Weights of a small text-conditioned image flow-matching model.
Data: 203450 training examples, 1.2 epochs.
Rows from block 4 of the text encoder, named by matrix and row number. Each number is 500 + 25 x the weight over its row's rms, rounded and kept within 0 to 999. All counts start at 0. Numbers have three digits each. After the name is the row's rms in percent of the matrix's.
# proj: attention output (text_encoder.blocks.4.attn.proj.weight, 192x192), inputs 96-191
proj.84 054:463462492467535492530502481556505501477501524506513477484462518527464506515497474522503479514533516481521486463493490479520521498526470487490452540481484510509521492525481533479475473522512459509494512533518557502545546505471494488484481519457468501488518548458468496528501518533536478530
proj.85 048:491498515521532480511540541508537491478533495514536503483513491509508474513480463495477527467541530501477521471514529539535512491528516524539465505486504472501477469469510489485507453474525471489476526488481480486511490491498494524532465456493468470488479539478490506523482472471538459506
proj.86 043:444466511464533508500481471501490533514482538513484474461473537529473529466530519522507471515537499483511484523485496475521522531553487457477474502537466494508521535526494522499475510516467474534540554528478567497528534512476459470485493527478495505463503536516511474527531542516524491484
proj.87 264:531493473477497521515467471487481524485470527502471485521497523505472525471529537520521470533458498480521476538478478469501519527515474475468538471527478526480531496520481524495479539522486505525525509510520496530519509526474477478473539509483537526500522456539524489502533531521465546495
proj.88 033:525550512522493506478486495475469475526458464505472527480529470498529506462491533500506489479451472522487519534495525531475456512500523511486527457480522496494495539469501466535494537479510507475515446520512497498475513496496546510498502496530509502526488469540542539491530488472470509557
proj.89 091:492520523531473487476526523486518466534520486483521522507514476479527478525469482481473528472525482529465533478542520526472483473467526519531479526474524477521468521474522477530527473479511528483480472472469475468481475467528531518529471468540472475518466530472480531472473477479511487507
proj.90 048:470503518499536475516514505514548500467508500533526468452499485529494512498486475515520505489507555493525466493466475498519466497527479489527485519479468488470499471524490511469455484525541470491475479515521540475516527490491497496480487541501465493459524500498517464497466495520541454500
proj.91 059:531511520509485499496517514505528475504516481496526514496556472497544465506471465484476516457500480533472514493526528533481460479496512543533502522456525492532460495485508487489544485471527494480476500490522481470475481488517519540549476477518477489511485474493476530506467469498487482530
proj.92 068:486466481466500500528464482537478528480469524513487464506461524503464523470521519534533469538505527462531471523466476478526536520513478469471486494524474526484520499519477536464464519520500493521526552504511532517531535525467464481457534514485513515488526524508503484510521535525510488481
proj.93 060:470466484476517489495483485504453525505474539513488472504482529491456543502517509533519477532524514459528488506503477460523546523521482475459484468521490509454528484519484518481492516530466510529541489491511522524555522508477457477470519498484512514524508526490511480508528519512515525447
proj.94 051:488460486486508499526502470508472509473479510500491463497460509495460536497528500522515489530504547463522486513475465489510531521481478481463479490534463505454514456533484532465473506525488491528530501511532522529537514504474462482453518522494520520510529511506507468480510498527530522485
proj.95 059:469472491462499485524471469505479532500491527493469473479452543517479529472524511531515486521541533458527481500468478480509548520520491473477483507521467525472527491515468535490466480513505488526528546530522519510527534535488465460459504521475509509481509541486529474496528537521538483482
proj.96 352:470517526529498476477528529513518469517530470495526522471513475494530472528470470472476528467530498523474527469527529529489479474477527526527469524470525474522469513473523471511523467472512502471474492482476493470477484471525525529528466483521467470507475531471475519490469470476534467510
proj.97 050:460457505483512474506534511488506504485513502529535474466513517534465521535505454509516509496558529489521493455504489477534531501550488509523447541482500495464500486517505528491505448509508488511494513520496530506535513515496483492485470515487485495486516558459462496497478499492557455504
proj.98 054:496464490475486522509463482513466517500479534497486486485470522493469536483513532526524474518488519465521463509490463477510548528536488468478514473541483516462529483513486530476473512533481501522536511502491502520549514531481481463454535526502521525497511484512517473518537538526479538474
proj.99 033:506505482536459485540497471505515513461477514560496481481496517477544478494512518494528522491487469459487467530487491506537510503535491477513521508504488521469500489509512474478488534501521486501501480520540532497474506489500518470498538542504536544459535422557529480437508514537511475545
proj.100 046:473479495468512524509483498568478510488487524505505481512424519504457528504508487508501481524555515463505485488513493491540519517520494461490448521534482502492532483537486507502485475527479491527509533496494551516537528510470470487503499504477501500484529589472502473542504522523530462485
proj.101 079:510532537529487492465534524469501475521522476484516532502524479495512481526477484472467539468517480522478542469536523537494489476488535521524499499490525469531471528460534470517537473481516525471477505473471471469476466468524519531531472472504487485514467505484483528507475485480470511502
proj.102 057:522547538517461525472509522454492487535532475467524534530530467443512490533473488489461527503488450517476526503516508504474487466463514516527514490482525491504484517492518466525512496479503542487496478454460441482488455493507516517508495454523500493523458484495467521466479477467480528483
proj.103 047:464462483477559481493523480515449516462510514501489481479508525514479526514494493510522499533540543496510478482493488478543528525522466469492461530505486513450524455509498512472502461511518485512510507517542526496522548500488480488473490523497491518505506561490495503549491512512535472491
proj.104 043:467473506496473481514529506510474509491493508494506488483430532454462502487531484509505472541545514464523483473498489476532532503506471490477442545486470487473517488508475502485484460503489485516528505496514546504545521520463482471493460509484479492463497572446495488499492515516548466469
proj.105 051:517558506527499506484510522473506471496524458499495539515535476529539485516478505475476529459468476513471503485511534528474470482477530515532542490480519486523475508468514462525518515466514507487469499484502466468468471493541530525536487483519467497515484423516489517494475467494481536531
proj.106 048:509483505472526512542493504489510517488508524525492462445493515557479499499507505526522504488518541488526484507456474499541489492576487488501482505498481513477524499504461514482476475519485445514492531540528543509509528519480504482494508545467482503427520484502522458540498502527509477487
proj.107 049:474496493489532504539475471527501540477483516517506486475478523536497505498506515533523489519504535493523468502457463473512501519547465499495500506496465537460506458521468538449462513535511473510510530526536515499523519505468479468472502544501492520459537481523523467528488498510527465505
proj.108 258:523482474471508513527469472492477529482473528513475475516488527514472528473532529525526471532471510471525471526470470467512523526526470468471528482530473531477527482527475526488475531527490490526528510522531513531524521525469476470467532530481526531483530469524521480515530532526475526490
proj.109 051:469488514516487496483521523510511477486543472501520510493502491467518467525466456495479535471528468515477519451507511527495499461485515523527457507471533472513481482461504502472529458471487498482475461501494506463486495463528496519515445489488457467505474534455464492494468475476510461522
proj.110 062:481516511520486455500526526483515480474514469488516528509545475492538482521475489464492541466491482529472521477517534536485458479463532530545494504466527486530467504470507476505533480466516484469479480490517474470460479470529537519541480491529460482529475482502488534479480458488511509547
proj.111 045:494539517529523464470511498495502478552495463521531512450527465495519483497477490489494513470500545542480512470512531527501460486525527517505486501460529473496496542492514471520513485486565501485480505513481495479468463466518525538498477500511480488404492488530521528514473461479492473520
proj.112 058:531524521521475503465516537461508489530530473486532525504524475491532470526468477459482526486515486534462525481526528520491482475488544519537495507495517482529484548485535472535519481488498524472488499476468500473469474462522520524516470494519483465489470497490493541499486470481484492493
proj.113 049:517519497543455517485478492476477480552496478495482519524485489483530477477512507468495504473470485509483522532545525522470485496486512527510537480491523497499478559495505468522524537487483547486477468482465483501457501496506531526522534473541523476512465450530561535475519483499473512505