From a checkpoint of a small text-conditioned image flow-matching model: width 256, 3900 steps.
Rows from block 5 of the denoiser of a small text-conditioned image flow-matching model, named by matrix and row number. Rows with one number belong to one neuron. Each number is 500 + 25 x the weight over its row's rms, rounded and kept within 0 to 999. All counts start at 0. Numbers have three digits each.
After each neuron's rows are labels from the 100 images, of 14976 (inputs lightly noised), where the neuron reaches its largest size: "strongest on" is what is common among them. Only what is clearly more common there than usual is listed. The data: photos with spoken descriptions (Open Images, Localized Narratives).
# gate: MLP gate (model.blocks.5.mlp.gate.weight, 512x256), inputs 86-171
# fc1: MLP up (model.blocks.5.mlp.fc1.weight, 512x256), inputs 86-171
# fc2: MLP down (model.blocks.5.mlp.fc2.weight, 256x512, transposed), outputs 86-171

gate.293:509489479503463534480532497452491508528523510517502490506494504462516517502520491479442484523519494505500483477508469504513473469500544488521499505504495508497514453531479487508551491455496505490509470487500544530495515535500486491527477530562495518497514491
fc1.293:514539472502483522505483554470491517512471544498494516515504497483485496538503483467447518543542499488485518484527476509506514468489535513520541455517473537479442492505493480476537510487502514458483493514463518510544495531518499476452497547530475505484499531
fc2.293:512519486495519490514499511497503491467471456475521483540503479536488478532485499494533470523515476475487464485455516479534507523496538495489474524488522499521489470509523500492531488456498534472507483473458488529469486482480517481512478455583500501503486491
strongest on: text has "red"

gate.240:516538483536502505472565498502511522491486495456507503526463525522494500470487521527473498518530524493506533455546492478512466477536498535524496542481516514481499507522498451541513503466472505516482541489502532489474552492466490509489511505515479564494489542
fc1.240:509511466497531466522478516491517507487475515518455477498467500497502515516496508489485527523499477505484479506527511483480558527464506493509524503565500506496514506538528535450468466476535504521501488537524549569521472496530495520523527505531506504516531481
fc2.240:480524488496477510517537562454519506518565485526560492515505488449532502508504508478504508475520479474477515509476507526491529507541516506482491490494477529472487495500493483451490538536528495486519498564525521534492528502494495474524469513505530560512471510
strongest on: text has "red"

gate.195:479490491530514522521548502492511508505466529521485480545482485466487516508463524522479494517496494446494524451519463514485470479469488497520479479505476489475480500526507487502507509432487501584493507491527487515527499499519502483461499503462492527502555526
fc1.195:478519460522477526487539498529489511463477517476516491504475521471496534501474523485500480537507483466445446483477483461480456444437529483477490527510476487430523489541506507488498516487484455556486495542511512468510526478547509482521504513502483491494492533
fc2.195:542526479524540504532504520496484526486570460491494501550480517448537500513518503492517508553523465522524529442444508509539485464539501498499507510524484482530505486523502522539520499406485520474534499473523517502481468516516515484480479476514513507497473471
strongest on: text has "red"

gate.44:490500439502446464494534481500455501478478522551522499470538513514498519503472476507539488495512507534525468492471510492466511494493526539465467503512533508510499503467509491482506479449484503475492512486546521518593480498533495495495503503539514529499466512
fc1.44:535532469503469557528520536496503526508500482475445478509502485518468492509478511483524509513502520470514515476498505484560492476471515513567503525529536479511522513498520475493520539460517504526460495523465522505517542478506524508496473477481484514533526493
fc2.44:473539443517524504479448518538518501472522528489527508461450523515490501507477487505486514543510486502492444474503482530510476502489561520490503483526479501503482485524492513518532504496502504522528450520488497454513500540464541529512480472538490488495456495
strongest on: text has "red"

gate.261:489468473494476524498463506525516524519528509494477512537498548517551502502537479509470498493475502519547521428491478492497524512571543461524503506489462478491482496480476531532518505528522478511516506504496477547514509498465498524509462478499498446463495497
fc1.261:502459521489512523548490496499488519484500503517510516491428484508528477505528512541520523495460511509525488495475474482474519453480542483481498519483515481521497472521536465439492509475499503514507519503553507501531469518488494517490450449468461447490515466
fc2.261:508499513457464506481490536476512529523516525519529516503434562470482481449508491460492508500533497524478500490521471493515523515508532541506493538506467508516479509508480477484516489490526505529480522518480490545467485486485482509506484507557534498500530524
strongest on: text has "sky"

gate.411:465482485563534499503481466435505471520447537465506464511458493527528505542495502488488476524516500517478492489594482505514528488518483487500484551525489518474496516523525510499512465486485488499507516530509503553558521486490529503496499480483501459532494488
fc1.411:514509479493481487498532535564481515500502475493486507512492486479483553479474476483483483490541504456473440486488513508545481535503494540530516504521498473480507525500551487516509483463488485496473481495484512452422502475503477476509500469520498526520501503
fc2.411:482545476464526439505488489492516506533482504509507473498528530525499508563510453505498488461497472495539502498481449481535508454471474480482489470461524531539501522543456521530507508491513500469528481442527483502544497492509502513514528517496507539516447487
strongest on: text has "sky"

gate.457:442525524484485513517500494451528489491499516496511438557532542546499503484530516478504505531489532475532510516484518548471534525478504507509499516501501530461456511476506481548469500512488473468524507501484543475495520521454533456522503502480527489453476481
fc1.457:528468440493513533485524465499490519516508516469507540450478463480463477539479514496505475486543470525501468495471473482506495482518464515449501483502499491515517512506498493459475516494489507537499496468468496517510520454515447548534493476526542516548505487
fc2.457:513527493503488497476478516430503463541516471497526476512450474466514510496513493478502533487477485458493447501442509476503528512524502462493498531535494502538469530466504502460489531495487529496486509517488495503456484494515472554494514560492486487518510525
strongest on: text has "sky"

gate.196:481513509517544515494497531409509519460490489516491488557548479469537533512510521511531519467516509517469535491510477484489528453520511472522497496474504506520459492493474471505536516489503478507502496516520502523547461514515498508536487499447543482517490544
fc1.196:540521521504450496530463497510480498508502517499518487519437500475496474551497438508471528528504504489482526480527520519439480548502500486474503544495499504502554501477490516485452490536481495468528549500526483516537495517500490513447500479478501457443547524
fc2.196:540501474496502496527518515530493477540547529498514506491446504499515557446510530490494521461485473517475492532485516514547506539544488547480493522519459509532467486481494524431490493512508506504491501526486452495460475493491519487494517522492534503505542523
strongest on: text has "sky"

gate.478:491462498491506538513477488450489493513450509465446513502476493517500502517487519486527507498472470532495506483461509476485469499488534487491506512517498465596501491514466536498501519506511475488498516520460511502520447508523545489481474521442498498493524516
fc1.478:509512502549500461454505532439523502477498519484464519489456494477518493504528514458522501470507486482510516495463498485479532479500502497519493512535463518500490472514502514514514494516501497585499462536515509520524447513525488529488515459465537532488496519
fc2.478:500546524475499488509458512560483506482539471516496511474481501476512473445502488500486515492468482499522487487462498521487516504463496493542456478544493456530478486454507500468516503509528516511549513484492521500459528494442494497506500508513526486513465453
strongest on: text has "sky"